A small image classifier, trained from scratch: norm layernorm, layers 12.
Rows from block 9, named by matrix and row number. Rows with one number belong to one neuron. Each number is 50 + 10 x the weight over its row's rms, rounded and kept within 0 to 99. All counts start at 0. After the name is the row's rms in percent of the matrix's.
# fc1: MLP up (model.blocks.9.mlp.fc1.weight, 1536x384), inputs 288-383
# fc2: MLP down (model.blocks.9.mlp.fc2.weight, 384x1536, transposed), outputs 288-383
fc1.461 083:57 53 74 42 49 65 62 58 49 53 60 38 67 43 47 49 65 46 61 62 50 28 51 44 51 41 75 62 57 46 51 54 61 54 40 48 34 55 42 68 45 33 51 52 59 66 60 34 50 47 66 64 35 35 46 54 50 38 48 53 53 52 53 34 59 66 52 45 41 47 53 49 53 60 46 39 55 34 39 60 24 51 44 52 58 53 58 55 43 41 37 43 35 56 48 56
fc1.462 114:73 24 46 49 54 69 45 55 31 48 69 54 70 50 53 36 47 68 30 37 34 41 42 54 56 48 55 73 42 52 54 33 49 57 60 50 44 43 42 45 51 49 58 59 52 48 66 56 44 48 63 47 61 47 44 50 52 40 55 55 38 54 57 47 53 48 56 55 58 52 54 53 64 47 62 33 71 52 55 59 48 59 57 35 49 51 59 48 48 57 54 59 64 62 70 61
fc1.463 096:33 41 44 43 47 57 44 55 54 58 60 48 54 52 55 35 58 46 47 57 55 57 45 50 45 66 43 50 52 51 48 63 42 36 65 45 42 67 49 53 54 55 52 34 68 60 40 52 56 51 45 57 46 56 74 66 67 56 56 64 42 43 45 51 61 47 34 49 40 45 42 61 44 60 53 54 53 59 43 44 37 55 45 50 63 57 35 29 47 54 55 35 55 48 43 39
fc1.464 130:50 61 45 35 51 55 46 36 47 32 51 35 34 65 71 41 51 51 53 65 46 30 47 53 62 55 53 64 41 32 58 57 57 44 47 52 66 38 53 42 52 59 37 33 59 56 53 51 42 64 48 54 70 58 32 31 45 58 47 62 40 46 53 42 53 59 41 35 57 65 58 55 47 61 37 42 46 60 46 33 55 49 65 40 42 39 55 54 58 41 57 50 62 52 56 39
fc1.465 137:68 53 68 56 57 56 45 68 51 48 45 52 58 33 58 47 45 45 50 23 41 38 39 46 36 42 48 50 57 52 54 60 43 49 45 52 67 42 44 58 58 45 39 17 37 68 60 67 57 43 39 40 43 46 53 63 56 56 44 49 56 47 52 42 40 63 59 49 41 46 63 48 39 71 60 34 61 51 58 38 58 56 74 48 53 44 46 60 42 39 51 51 51 44 47 55
fc1.466 103:51 41 58 50 43 56 60 55 36 36 55 72 43 37 21 66 36 47 57 48 44 55 47 54 43 74 47 56 49 59 55 47 48 29 46 58 66 68 61 49 50 47 39 62 62 63 50 52 41 56 46 55 40 48 49 42 48 39 52 45 51 67 51 56 66 46 50 44 27 40 37 34 49 64 58 57 45 71 45 36 43 37 61 40 24 57 39 41 31 47 58 35 65 40 43 31
fc1.467 082:49 68 44 60 51 60 64 60 48 41 67 49 57 44 67 69 35 55 36 63 44 55 32 70 51 52 51 50 48 58 50 51 40 64 75 32 60 38 52 47 53 59 62 57 22 61 62 41 43 53 51 69 72 47 47 49 46 77 47 48 47 49 63 56 21 31 41 60 48 37 56 40 51 53 54 44 51 49 49 49 46 36 43 50 70 47 42 50 57 69 66 53 56 44 52 67
fc1.468 072:43 47 42 37 35 59 53 51 55 41 37 40 57 49 46 62 47 48 49 69 53 54 38 52 45 41 63 72 20 52 45 46 27 56 66 36 46 44 57 56 80 42 47 54 65 78 57 56 43 46 18 49 52 42 46 59 33 70 51 50 53 54 39 55 44 39 60 32 44 47 53 63 65 39 57 52 53 34 44 58 51 49 46 41 64 48 36 40 35 47 46 63 42 60 40 44
fc1.469 105:59 45 50 69 54 53 37 57 65 57 58 53 43 44 66 26 46 49 50 46 56 61 46 53 42 46 60 57 44 52 44 33 41 43 55 52 55 61 44 28 53 79 73 41 60 53 80 39 57 60 36 48 47 45 47 52 64 57 47 53 44 41 32 66 32 47 40 63 60 48 62 42 27 29 68 58 39 66 55 38 55 48 53 50 44 39 52 44 44 33 63 45 66 58 43 50
fc1.470 143:48 57 57 49 72 40 42 59 47 51 55 52 61 47 33 51 39 49 46 58 46 45 51 61 27 52 57 59 42 43 33 35 43 59 45 57 60 55 49 67 32 53 56 68 29 59 66 36 65 66 54 61 55 37 52 56 59 40 48 52 42 70 56 53 49 40 77 71 47 52 40 58 68 45 60 43 39 46 45 38 50 56 37 58 59 41 48 55 38 56 63 53 61 32 47 51
fc1.471 092:46 44 54 62 64 60 50 29 33 34 47 69 65 46 31 56 44 60 54 49 42 40 53 50 54 38 52 46 43 42 62 50 37 39 43 47 62 52 47 43 53 52 54 55 32 52 58 33 58 31 56 48 65 52 49 45 64 41 50 50 67 43 50 52 54 41 41 37 35 61 37 52 28 34 50 59 49 52 50 47 43 51 46 61 58 67 50 37 52 40 54 37 62 44 53 44
fc1.472 095:34 43 51 38 38 52 48 42 53 37 51 43 49 41 57 50 43 73 49 53 65 70 32 50 41 58 70 46 30 47 54 63 86 44 51 57 42 51 36 53 54 61 39 51 40 54 49 24 49 53 36 47 35 52 39 54 51 43 44 40 43 43 58 57 55 42 53 43 52 52 50 59 56 47 51 54 40 60 42 43 56 40 48 33 41 61 66 44 45 39 66 54 37 59 69 39
fc1.473 087:60 42 48 68 43 39 52 37 49 47 54 51 54 62 69 52 46 56 64 33 38 60 57 67 52 58 20 41 35 30 63 43 34 61 49 30 50 35 51 48 55 40 73 52 48 61 55 59 63 61 53 47 59 34 53 48 69 42 48 47 47 54 66 60 56 35 49 57 44 53 58 56 35 43 46 66 61 39 53 38 62 41 41 46 70 51 47 62 39 49 52 39 38 48 48 69
fc1.474 087:49 49 54 44 51 53 43 64 62 31 33 37 51 35 41 71 57 53 33 43 50 55 59 47 54 47 63 50 69 39 48 66 37 63 46 47 62 69 43 51 69 43 44 48 54 41 52 41 51 37 54 52 49 38 41 54 38 68 43 65 44 42 55 40 45 62 41 52 52 30 56 56 47 67 42 42 68 52 69 56 40 50 57 68 42 28 43 54 42 43 38 47 44 48 24 40
fc1.475 099:52 51 46 46 53 33 53 45 45 42 60 49 44 44 49 47 42 48 36 71 27 51 49 61 50 32 69 58 33 46 51 47 52 59 56 62 55 47 54 49 50 55 31 55 55 72 59 69 49 55 46 51 65 46 48 36 70 34 55 46 57 40 46 36 46 49 53 52 46 65 41 49 69 60 48 54 42 40 50 48 69 58 64 37 55 54 60 44 61 53 46 31 47 40 62 52
fc1.476 088:37 67 67 57 66 52 46 44 44 64 62 49 59 51 59 44 34 49 35 53 40 47 62 38 52 41 44 65 43 51 56 55 51 61 46 40 59 60 45 58 56 52 41 50 53 65 63 37 47 61 55 52 67 37 54 50 44 57 51 56 36 37 64 44 58 50 49 51 31 49 74 38 46 52 56 54 34 56 65 43 45 42 31 45 61 24 50 51 54 51 63 30 51 42 52 59
fc1.477 088:50 62 38 49 72 46 44 36 56 58 49 50 38 29 51 35 44 52 41 43 57 51 55 39 59 60 60 70 54 61 59 44 55 53 61 63 69 47 61 57 41 70 40 47 29 39 56 47 51 33 38 58 54 65 44 34 66 57 35 38 62 44 45 45 65 51 31 56 42 41 43 47 58 63 45 50 51 47 60 41 54 49 61 34 61 42 65 55 64 49 52 50 55 41 32 41
fc1.478 107:48 59 50 36 73 38 44 65 54 52 73 41 42 34 63 49 52 51 46 44 68 51 38 36 40 36 44 63 48 57 63 52 36 61 68 46 41 54 46 43 44 67 51 61 46 48 58 39 47 38 58 59 37 45 57 43 45 43 46 69 68 49 64 35 48 35 68 41 38 52 44 54 54 60 62 38 52 31 60 63 46 66 66 55 63 53 38 48 46 55 37 61 62 59 61 58
fc1.479 101:66 70 58 59 47 48 46 58 32 53 40 52 54 60 51 56 48 51 37 51 56 45 42 39 40 51 67 66 26 55 42 53 44 35 49 61 42 35 52 49 47 56 50 50 51 51 49 52 37 57 56 40 50 44 50 36 63 61 53 63 49 61 52 42 47 33 57 39 50 57 48 43 40 46 55 58 44 61 51 41 68 47 63 35 56 46 47 60 43 58 64 57 45 53 57 36
fc1.480 094:33 61 44 61 60 45 64 46 53 38 51 45 47 54 27 51 58 33 49 60 42 60 61 56 38 59 45 47 48 63 64 56 42 52 43 30 45 35 45 44 37 50 60 54 44 73 53 75 42 53 57 55 53 59 44 47 60 42 50 68 60 51 50 56 65 57 41 54 66 30 62 48 52 54 47 50 67 24 45 50 53 64 34 40 62 49 47 53 38 56 68 40 54 37 49 37
fc1.481 099:39 20 24 35 49 46 51 39 54 43 51 57 46 36 45 65 41 51 43 66 65 54 37 62 46 48 72 51 62 61 55 37 49 49 40 61 49 32 47 54 28 50 45 52 40 45 49 53 53 52 43 37 48 55 44 50 53 41 58 52 65 45 40 40 52 52 58 38 57 60 51 59 48 68 42 38 32 59 52 59 36 51 50 44 47 48 56 55 41 49 77 65 52 29 49 60
fc1.482 089:50 44 47 63 59 66 41 46 46 63 60 40 41 55 44 36 56 56 47 51 55 56 24 40 41 53 30 50 48 46 60 37 38 42 43 54 43 63 51 48 74 53 51 54 50 55 45 30 40 45 58 54 56 46 64 60 50 46 38 76 57 51 54 50 61 64 45 44 45 60 44 55 58 24 47 60 55 35 44 53 50 46 63 52 57 48 47 44 49 42 28 57 73 29 57 30
fc1.483 101:45 63 57 59 45 69 42 60 52 40 43 35 58 52 57 37 53 57 56 58 71 38 49 47 37 53 68 36 38 33 40 52 52 59 60 44 44 29 36 52 43 68 51 60 40 56 45 50 50 57 46 53 45 45 67 66 55 52 56 57 53 62 47 35 47 61 52 56 68 48 49 62 48 54 67 37 56 38 48 60 49 51 61 52 52 60 60 55 45 48 59 44 71 30 52 55
fc1.484 139:45 47 67 47 22 54 42 61 74 45 52 64 39 46 46 44 42 59 48 47 30 57 49 52 46 61 49 65 38 81 68 36 41 50 40 50 43 46 51 57 49 41 68 34 53 51 54 49 65 41 71 55 44 51 50 51 51 53 49 48 47 47 34 34 27 47 48 58 47 33 46 61 50 21 56 60 59 53 33 58 51 49 55 66 47 41 76 61 46 69 49 60 55 58 30 50
fc1.485 081:51 70 56 56 58 58 50 44 65 46 51 36 52 41 47 52 33 40 56 32 63 37 57 59 52 36 57 32 59 61 55 57 43 61 36 50 38 61 44 45 63 61 31 50 53 52 45 32 51 52 44 40 46 46 48 58 63 60 61 63 55 34 52 62 62 45 76 40 49 45 49 40 64 63 43 49 61 59 36 45 60 47 47 56 62 52 38 38 42 57 61 52 53 38 41 50
fc1.486 071:54 38 58 50 35 42 62 46 54 46 66 50 45 55 66 46 49 39 46 66 57 55 47 51 40 56 54 39 62 49 48 65 56 61 34 30 22 46 65 44 52 43 79 58 50 52 54 32 36 32 40 52 35 62 61 44 48 43 61 52 47 43 54 60 30 67 50 45 45 57 45 48 55 47 47 44 64 50 64 49 50 69 46 52 52 59 61 49 59 43 63 58 39 43 45 54
fc1.487 101:48 45 48 56 55 60 38 40 49 38 58 40 62 53 43 38 47 63 60 53 50 37 48 46 52 44 69 58 54 51 82 51 50 68 40 51 49 55 62 64 57 32 53 42 52 54 36 41 48 58 65 72 39 42 38 63 52 68 42 36 57 59 54 52 62 61 58 49 60 41 48 58 51 53 57 32 62 54 52 42 33 51 56 55 59 70 50 51 49 58 56 43 37 57 57 51
fc1.488 109:69 48 44 60 26 45 56 41 39 56 54 42 56 45 46 43 72 49 55 53 59 57 62 50 74 65 52 41 46 49 41 62 64 50 50 37 63 42 28 79 49 51 51 51 64 41 71 67 57 52 45 35 50 39 63 50 47 47 58 67 60 38 51 55 39 38 59 48 48 64 59 53 59 33 52 40 63 60 57 42 55 49 36 46 65 32 62 47 59 48 68 48 62 70 69 47
fc1.489 091:41 51 54 41 36 44 44 36 43 47 43 44 43 68 51 41 57 51 55 27 48 60 43 29 53 40 52 60 53 39 46 38 63 41 43 66 37 51 42 49 68 52 39 38 48 36 47 56 75 47 51 41 69 33 43 62 55 40 33 58 51 45 37 44 43 44 57 61 60 47 51 43 50 48 48 37 56 57 44 64 57 58 44 54 44 62 58 72 48 63 49 53 50 46 60 48
fc1.490 128:59 59 34 60 61 58 42 65 54 54 23 44 62 55 59 52 44 40 59 56 50 52 53 39 50 45 56 39 68 56 47 27 46 50 51 60 49 47 44 63 44 38 50 40 58 38 44 51 58 59 59 46 48 26 49 58 53 57 57 41 61 46 54 60 49 55 54 47 52 55 55 58 52 46 52 51 32 45 47 29 62 63 42 43 60 66 57 29 72 59 45 44 51 55 46 39
fc1.491 086:44 50 63 52 49 53 54 48 60 51 35 43 60 41 50 81 26 46 45 43 67 67 59 61 58 58 49 45 58 26 42 46 43 43 60 51 44 56 45 60 47 50 52 43 48 46 57 39 50 52 65 43 53 66 66 56 44 37 39 69 71 56 62 47 41 45 56 36 51 37 52 47 53 39 44 47 62 35 45 38 51 42 47 57 41 54 44 58 34 37 56 31 45 63 59 50
fc1.492 105:56 39 57 52 55 59 45 69 66 50 47 59 68 59 39 47 44 82 49 46 66 27 68 59 38 58 51 35 38 46 43 43 47 35 25 60 52 40 56 59 32 63 41 46 61 58 66 82 59 44 53 48 45 45 57 48 49 51 57 47 49 54 39 52 70 35 40 31 30 56 59 47 32 70 56 47 46 58 62 54 34 56 51 50 44 67 37 52 62 52 46 53 41 58 55 47
fc1.493 107:38 50 30 51 48 55 37 39 45 52 55 55 74 53 57 51 44 44 48 59 65 48 53 55 57 57 45 59 69 54 51 48 64 54 46 44 56 74 61 48 67 51 41 36 40 52 42 59 50 48 41 55 55 47 53 57 44 60 41 56 62 58 52 54 39 47 33 45 35 53 52 29 44 40 29 83 46 39 47 44 70 46 41 63 33 40 47 52 51 62 36 35 65 36 51 27
fc1.494 081:30 40 64 63 48 61 53 55 49 47 74 44 39 62 45 46 40 61 50 48 56 61 49 61 58 61 53 63 54 60 63 60 41 52 65 42 33 67 64 41 47 56 40 45 42 44 62 59 63 43 56 57 59 46 53 58 46 58 45 40 55 40 59 58 36 47 38 49 64 40 52 51 50 77 55 54 60 48 60 29 50 46 49 45 47 53 57 57 68 54 58 56 58 44 34 68
fc1.495 083:25 41 54 25 40 34 47 67 52 54 35 51 48 61 46 52 67 51 35 56 42 56 36 58 48 54 59 58 55 51 47 50 60 56 34 47 46 35 57 42 41 56 45 47 48 38 54 54 48 52 53 50 42 55 60 64 55 58 51 68 56 52 51 42 59 50 72 45 40 66 49 41 40 58 46 52 63 59 62 48 29 61 49 51 51 58 40 33 59 38 63 52 42 41 50 55
fc1.496 082:59 50 49 45 42 58 45 36 60 46 42 64 54 64 36 38 41 37 55 41 61 57 42 56 40 65 53 22 38 32 61 34 46 56 50 45 49 55 60 46 70 62 49 62 54 54 58 47 45 47 41 44 42 48 63 55 49 49 57 60 77 58 46 60 56 58 61 25 56 61 59 40 38 46 43 64 57 36 48 49 48 60 58 65 45 36 70 39 42 45 56 45 30 44 48 49
fc2.461 062:44 36 38 51 57 57 47 49 50 44 36 56 39 46 42 58 48 63 53 45 49 59 48 56 51 54 37 41 47 52 44 53 40 44 45 52 55 38 54 45 66 51 41 52 47 28 33 57 55 52 46 42 78 41 54 44 46 68 46 37 50 37 38 47 33 52 56 43 42 35 67 44 43 31 54 55 46 40 52 43 71 36 40 54 51 60 43 52 56 46 58 48 56 49 55 49
fc2.462 119:42 52 57 49 59 49 46 54 80 57 47 55 52 45 53 37 38 47 50 33 52 58 63 50 44 38 37 32 58 44 51 25 20 55 41 44 50 69 50 57 58 38 60 39 51 51 56 52 73 45 55 59 56 49 33 52 49 52 50 55 48 46 50 56 74 51 38 61 50 52 55 56 43 54 54 34 50 43 40 36 66 42 50 49 58 45 69 64 47 45 40 63 55 60 52 51
fc2.463 080:57 56 37 41 48 45 57 57 31 34 53 52 35 55 47 42 49 45 61 54 50 42 36 41 51 22 56 37 69 65 45 32 61 53 42 49 40 56 50 57 47 43 36 76 42 52 56 45 55 38 43 59 71 34 42 33 39 54 39 37 62 47 59 36 47 50 71 44 64 42 49 44 51 55 53 34 32 47 59 54 51 58 60 63 56 50 51 60 43 51 57 49 49 57 66 64
fc2.464 197:57 50 51 30 55 52 52 51 78 43 54 74 49 23 34 41 41 48 34 38 47 59 76 47 56 62 61 54 50 70 50 29 52 38 45 43 31 46 63 51 50 34 59 64 50 47 68 46 55 51 42 42 41 54 66 44 47 28 45 55 62 35 41 45 45 61 58 55 62 37 38 68 44 25 61 55 50 38 28 59 45 54 51 46 38 56 53 51 65 55 33 52 39 36 48 71
fc2.465 138:63 61 30 47 34 57 51 56 39 67 62 43 34 63 47 57 87 41 49 51 38 57 43 73 43 49 47 37 61 47 66 49 58 73 61 56 68 44 44 45 48 48 50 53 46 49 38 68 49 52 46 48 56 43 35 48 35 41 44 53 63 50 36 59 42 41 62 53 58 51 48 46 58 38 49 52 61 55 36 55 45 45 53 65 49 53 49 72 62 65 37 66 32 64 67 43
fc2.466 096:60 61 36 34 54 46 45 60 47 62 38 44 46 46 72 49 64 40 45 47 50 35 67 49 66 41 51 47 53 49 43 44 58 66 63 55 32 39 49 47 58 50 54 43 42 40 46 45 56 57 49 47 55 45 42 65 65 60 42 46 47 44 53 20 60 56 38 50 51 64 54 50 52 52 48 47 50 43 59 48 48 57 49 66 54 49 55 55 72 71 49 48 46 45 59 55
fc2.467 067:43 41 58 39 32 45 39 50 48 52 50 49 43 36 30 31 53 52 37 39 64 55 48 37 48 53 54 46 42 48 40 43 54 55 49 49 46 43 52 40 45 25 39 49 54 32 46 61 60 49 55 46 41 32 50 52 72 40 48 48 52 39 46 48 80 62 63 40 49 50 54 61 42 37 46 49 48 47 42 42 75 71 60 42 44 49 58 53 45 34 47 49 39 38 45 38
fc2.468 048:63 32 49 67 57 38 41 46 65 45 57 57 30 68 45 49 53 66 68 43 57 48 60 41 74 59 40 36 74 42 46 47 55 56 56 30 45 56 55 51 38 61 40 52 55 39 31 61 55 39 59 52 52 62 57 37 58 50 54 52 50 51 48 45 58 58 37 69 38 46 38 64 35 59 39 54 53 69 53 36 57 53 62 58 52 46 65 54 60 49 35 46 48 51 61 60
fc2.469 125:59 53 38 51 71 40 65 38 42 67 36 61 54 48 65 41 55 44 57 44 35 57 32 57 50 63 39 35 43 52 65 55 44 47 48 36 69 58 52 59 46 43 47 56 64 50 29 52 57 49 52 67 42 43 54 44 55 57 47 49 56 55 31 24 57 47 52 42 36 50 64 55 59 56 43 51 44 40 43 47 61 59 54 48 65 67 54 46 48 49 31 46 59 61 43 55
fc2.470 162:33 55 40 57 45 63 50 24 51 43 46 55 51 51 68 49 51 50 53 60 47 43 69 69 51 41 62 40 56 36 54 51 58 60 64 65 60 46 58 41 43 40 58 48 72 38 50 30 47 52 46 41 46 57 45 56 45 60 62 68 41 47 56 45 46 48 38 67 48 34 52 53 57 44 47 60 52 65 45 60 46 40 42 58 60 52 59 48 63 59 58 55 59 75 53 49
fc2.471 118:51 71 51 33 54 45 45 72 70 47 54 51 39 35 67 39 41 40 48 52 54 46 61 50 40 54 64 58 58 62 55 54 49 37 50 37 32 41 62 40 45 52 66 58 61 48 49 55 43 69 52 53 58 51 50 44 59 55 64 50 43 50 55 58 42 58 44 78 51 33 46 60 66 52 48 50 57 47 21 59 49 45 46 47 42 59 49 44 60 61 44 46 54 53 45 61
fc2.472 087:55 39 47 47 46 53 42 51 62 35 26 42 51 48 48 56 70 59 45 41 71 31 73 58 50 39 36 50 35 41 58 56 57 74 47 31 35 39 44 57 38 41 42 45 54 34 43 46 47 61 59 39 58 59 48 57 51 58 65 44 41 33 51 37 29 50 54 71 52 39 46 46 50 48 51 60 48 48 34 53 60 60 58 39 62 62 51 54 52 49 45 60 24 65 53 61
fc2.473 080:55 49 47 53 38 51 52 43 56 45 54 50 27 42 27 54 55 44 48 59 62 44 46 54 52 46 56 52 52 75 51 58 70 29 45 59 56 64 47 43 49 49 50 52 62 44 49 54 39 49 47 39 34 44 45 54 31 45 53 49 51 40 55 54 45 61 52 53 53 62 35 64 39 42 48 47 53 55 36 65 28 46 54 48 33 52 59 40 38 50 48 50 51 34 45 69
fc2.474 092:58 42 62 67 49 48 48 50 55 60 53 61 45 50 52 36 52 46 58 43 59 54 50 66 66 50 47 45 32 58 51 42 58 34 62 32 45 31 48 41 40 70 32 45 53 56 48 58 44 64 58 62 67 58 49 47 56 44 50 33 45 38 39 55 61 52 58 51 45 71 47 61 33 39 46 63 39 41 46 55 54 45 58 28 55 61 53 30 57 35 51 37 57 43 42 56
fc2.475 090:46 49 51 36 43 61 38 44 55 65 31 56 37 48 58 41 56 39 46 42 46 39 37 35 41 64 19 44 49 61 53 55 34 39 51 36 54 49 31 52 51 58 66 34 60 40 41 62 38 42 48 45 48 46 49 44 53 55 44 47 51 53 37 37 55 52 34 63 43 57 60 45 57 51 60 47 46 61 44 30 42 55 46 65 48 54 55 54 47 54 54 58 42 58 52 42
fc2.476 071:43 43 42 35 47 57 60 55 50 44 52 49 48 43 40 41 77 67 64 64 58 42 42 74 57 44 56 49 42 57 51 50 55 48 46 49 47 55 64 39 37 51 54 41 48 33 32 61 56 22 54 38 46 61 40 53 52 52 51 42 70 30 46 29 67 51 47 38 53 56 47 39 45 40 47 44 68 52 51 55 45 51 72 47 46 71 52 52 49 44 56 48 59 43 68 58
fc2.477 070:52 49 38 47 33 57 55 56 38 48 47 54 45 67 47 54 41 41 65 62 46 57 46 45 46 39 47 52 52 22 53 54 39 43 55 25 47 70 58 37 54 50 52 72 63 65 56 59 61 63 62 49 48 47 42 50 43 46 54 64 46 56 69 45 28 47 66 37 56 58 61 41 40 40 48 37 61 36 42 50 41 42 43 54 29 67 32 42 42 53 45 54 37 51 49 53
fc2.478 125:32 19 45 64 30 62 59 48 49 44 49 53 64 46 53 49 60 49 45 61 42 46 61 54 49 76 44 53 59 38 44 56 63 49 41 48 42 48 51 57 76 42 49 51 59 61 52 57 67 55 48 36 63 53 50 43 60 61 52 25 44 44 46 81 53 57 32 57 53 69 63 43 52 51 45 57 53 58 46 53 50 49 24 54 41 53 64 51 41 48 49 51 41 44 46 36
fc2.479 092:44 43 33 43 58 55 62 56 59 26 58 45 49 53 41 46 46 41 71 51 62 41 44 57 62 46 62 55 52 44 52 23 39 51 66 53 49 60 48 59 46 50 48 49 45 59 54 42 57 47 50 43 49 52 51 55 50 43 45 27 59 62 54 50 47 58 50 54 44 68 34 53 47 54 28 39 48 47 60 51 37 44 45 47 54 53 49 50 40 36 43 42 58 55 57 62
fc2.480 100:45 38 46 38 36 55 48 46 63 56 58 51 46 59 54 28 44 67 34 41 62 42 51 46 61 53 38 58 61 49 52 39 43 56 59 68 43 71 66 57 42 36 30 45 48 51 50 54 56 40 56 62 50 69 51 55 68 67 43 34 32 48 40 52 42 63 40 45 48 47 34 40 48 61 46 46 27 59 44 51 50 39 46 51 56 40 46 47 42 43 43 69 61 61 36 67
fc2.481 116:56 81 54 53 63 48 48 58 42 46 42 44 58 51 59 44 60 55 54 44 32 40 43 39 58 52 42 51 52 48 39 65 50 45 47 51 45 54 52 45 46 49 46 40 53 61 51 48 26 32 54 57 60 42 59 56 43 70 48 60 55 66 58 72 52 61 43 48 47 35 54 41 47 44 54 61 61 59 44 41 56 52 47 66 37 51 39 50 57 47 42 33 54 56 52 36
fc2.482 088:60 57 37 48 44 46 37 42 45 49 43 71 42 55 34 46 56 63 68 41 47 64 44 54 37 59 54 60 45 35 49 41 55 52 62 70 41 50 60 55 64 41 54 47 56 42 47 62 47 59 33 47 33 56 62 51 44 52 44 44 67 33 56 43 63 55 58 52 45 42 60 59 45 70 43 43 42 63 63 27 53 48 62 45 37 53 49 58 39 64 51 65 56 41 31 46
fc2.483 127:39 53 44 47 66 49 67 46 36 48 44 47 44 42 59 46 41 51 64 61 50 45 53 56 68 52 62 53 63 34 61 53 56 40 61 37 62 40 45 47 61 46 47 47 48 64 50 44 55 41 64 45 45 55 46 33 71 34 38 78 36 49 33 54 36 45 50 52 61 65 41 52 44 68 56 51 55 53 60 53 19 63 64 49 63 58 40 50 77 31 54 55 49 60 44 64
fc2.484 132:59 50 40 63 57 71 60 35 54 51 63 42 64 51 56 70 65 48 63 47 47 47 35 54 48 54 49 42 39 43 38 66 66 51 56 47 61 64 47 34 54 57 60 56 56 49 50 48 44 64 38 58 39 42 41 52 55 41 54 59 61 54 50 68 51 53 51 30 46 71 51 42 45 59 51 51 56 50 51 28 33 35 54 53 53 46 40 49 54 45 73 40 50 46 60 37
fc2.485 083:53 42 38 57 42 45 52 58 33 45 55 51 49 55 44 49 71 54 53 59 37 37 41 49 57 67 26 73 45 52 52 51 54 27 42 47 67 47 69 46 47 55 78 47 52 38 48 62 42 57 53 51 47 53 49 60 46 49 43 30 45 63 64 37 62 62 28 45 57 43 53 63 42 33 52 43 45 46 63 53 41 52 39 45 51 45 52 34 57 53 34 52 60 56 52 47
fc2.486 059:51 56 49 42 41 51 47 45 43 57 37 65 45 62 50 54 56 56 69 57 26 50 45 61 68 34 48 57 34 46 37 31 53 40 60 70 60 62 44 52 48 56 22 59 64 31 50 50 68 71 47 49 49 55 51 47 57 53 43 55 37 45 47 25 57 47 58 49 42 41 62 45 43 50 46 40 37 43 39 61 85 48 57 49 51 40 19 39 66 58 42 54 50 46 54 50
fc2.487 134:51 52 59 44 52 41 54 65 49 57 52 46 48 62 47 49 48 52 49 39 52 26 49 59 48 44 56 47 45 56 40 49 59 51 63 40 47 36 64 57 42 71 56 54 42 38 47 58 49 46 45 48 58 58 56 58 35 64 62 49 38 36 63 42 54 62 41 47 51 51 33 61 63 53 52 61 57 52 61 56 44 53 33 61 45 56 63 36 57 54 50 48 43 56 48 47
fc2.488 146:22 57 53 38 80 37 59 58 48 44 59 67 50 61 53 53 50 29 43 48 41 54 45 35 38 41 48 49 45 54 72 40 46 51 45 63 46 44 59 32 63 46 58 37 48 42 27 35 33 31 69 62 57 58 42 48 43 65 61 38 49 55 41 62 59 63 56 47 59 46 44 51 36 53 73 61 42 56 43 70 37 48 49 42 35 65 51 33 50 36 38 51 46 34 44 57
fc2.489 091:60 42 47 44 58 43 44 50 66 69 46 40 60 48 38 64 54 47 30 56 61 33 68 56 63 68 35 47 62 52 48 52 38 47 56 45 55 51 29 57 32 56 53 41 55 54 51 56 56 41 40 47 45 53 35 39 34 67 56 44 54 49 35 46 61 55 33 49 39 49 54 68 47 55 45 62 61 51 69 25 71 56 56 41 59 53 29 57 58 31 47 33 53 46 43 59
fc2.490 157:35 50 49 39 57 51 63 62 31 69 66 62 49 43 53 50 63 42 30 54 51 71 49 62 62 69 55 60 45 38 44 53 57 47 46 48 42 68 50 49 47 63 46 62 34 58 47 41 44 26 41 47 29 73 39 31 37 47 48 72 56 52 48 43 44 61 38 52 61 57 37 54 38 63 41 31 57 46 36 46 54 42 55 32 25 45 31 51 41 38 42 40 49 25 42 68
fc2.491 087:54 50 27 73 48 46 56 49 44 34 46 54 40 48 71 49 44 57 42 52 41 46 28 38 56 40 41 52 47 51 58 68 63 47 48 29 47 44 53 39 45 49 36 58 59 35 47 42 54 47 59 49 37 45 31 51 60 54 57 30 53 65 46 36 48 51 53 59 56 68 52 59 25 48 53 70 27 37 41 50 49 43 65 38 55 62 58 39 44 44 42 53 51 47 59 57
fc2.492 097:54 44 54 53 67 33 34 40 34 50 40 59 52 48 38 46 42 45 62 47 66 68 58 57 55 36 63 65 50 62 45 36 52 65 69 51 32 44 47 30 42 22 58 58 49 47 25 45 57 51 52 55 50 59 34 57 51 30 47 60 53 48 54 42 44 58 61 63 68 46 55 58 53 40 61 55 59 53 39 29 54 53 50 38 40 57 46 63 39 46 51 48 68 49 53 64
fc2.493 097:58 33 46 37 42 43 45 64 43 57 53 52 26 70 25 49 60 38 61 56 45 62 40 38 58 40 64 61 38 55 43 52 46 50 60 50 53 40 39 53 54 47 62 55 55 40 57 58 49 53 56 58 43 61 42 46 44 49 60 32 46 39 45 32 44 56 74 53 47 64 50 57 42 51 51 28 45 47 53 53 42 50 45 55 61 60 45 45 37 44 70 34 52 41 60 58
fc2.494 087:64 58 49 49 46 45 48 50 53 70 40 68 45 53 39 44 46 37 56 66 45 49 43 50 23 34 43 48 49 42 41 56 61 46 35 49 66 51 37 42 48 40 48 52 59 35 39 35 52 47 40 58 51 43 41 54 30 45 63 56 29 38 71 28 55 66 59 48 44 48 52 60 30 47 41 59 45 39 55 61 52 49 56 55 35 51 42 41 46 53 38 43 29 57 74 42
fc2.495 081:53 47 40 62 42 51 56 34 31 41 45 51 43 60 56 54 40 56 60 49 43 58 56 71 49 59 39 38 53 64 43 42 49 59 51 53 50 43 39 40 52 61 56 52 45 76 42 49 50 29 42 53 67 56 46 39 46 51 59 20 46 54 52 56 54 43 28 64 46 27 55 50 54 58 56 28 29 42 42 56 56 63 36 56 58 38 51 53 38 47 59 42 53 66 56 33
fc2.496 064:38 54 52 62 49 44 63 57 44 59 45 33 47 42 54 58 52 70 54 61 43 62 49 49 61 47 50 71 57 52 49 74 56 46 45 40 52 60 43 47 52 46 49 44 54 42 39 67 35 51 42 65 65 56 38 47 26 35 39 54 35 52 59 40 46 52 25 62 48 37 37 59 44 52 47 46 49 58 64 51 44 35 43 42 38 46 28 55 59 56 49 65 69 30 47 54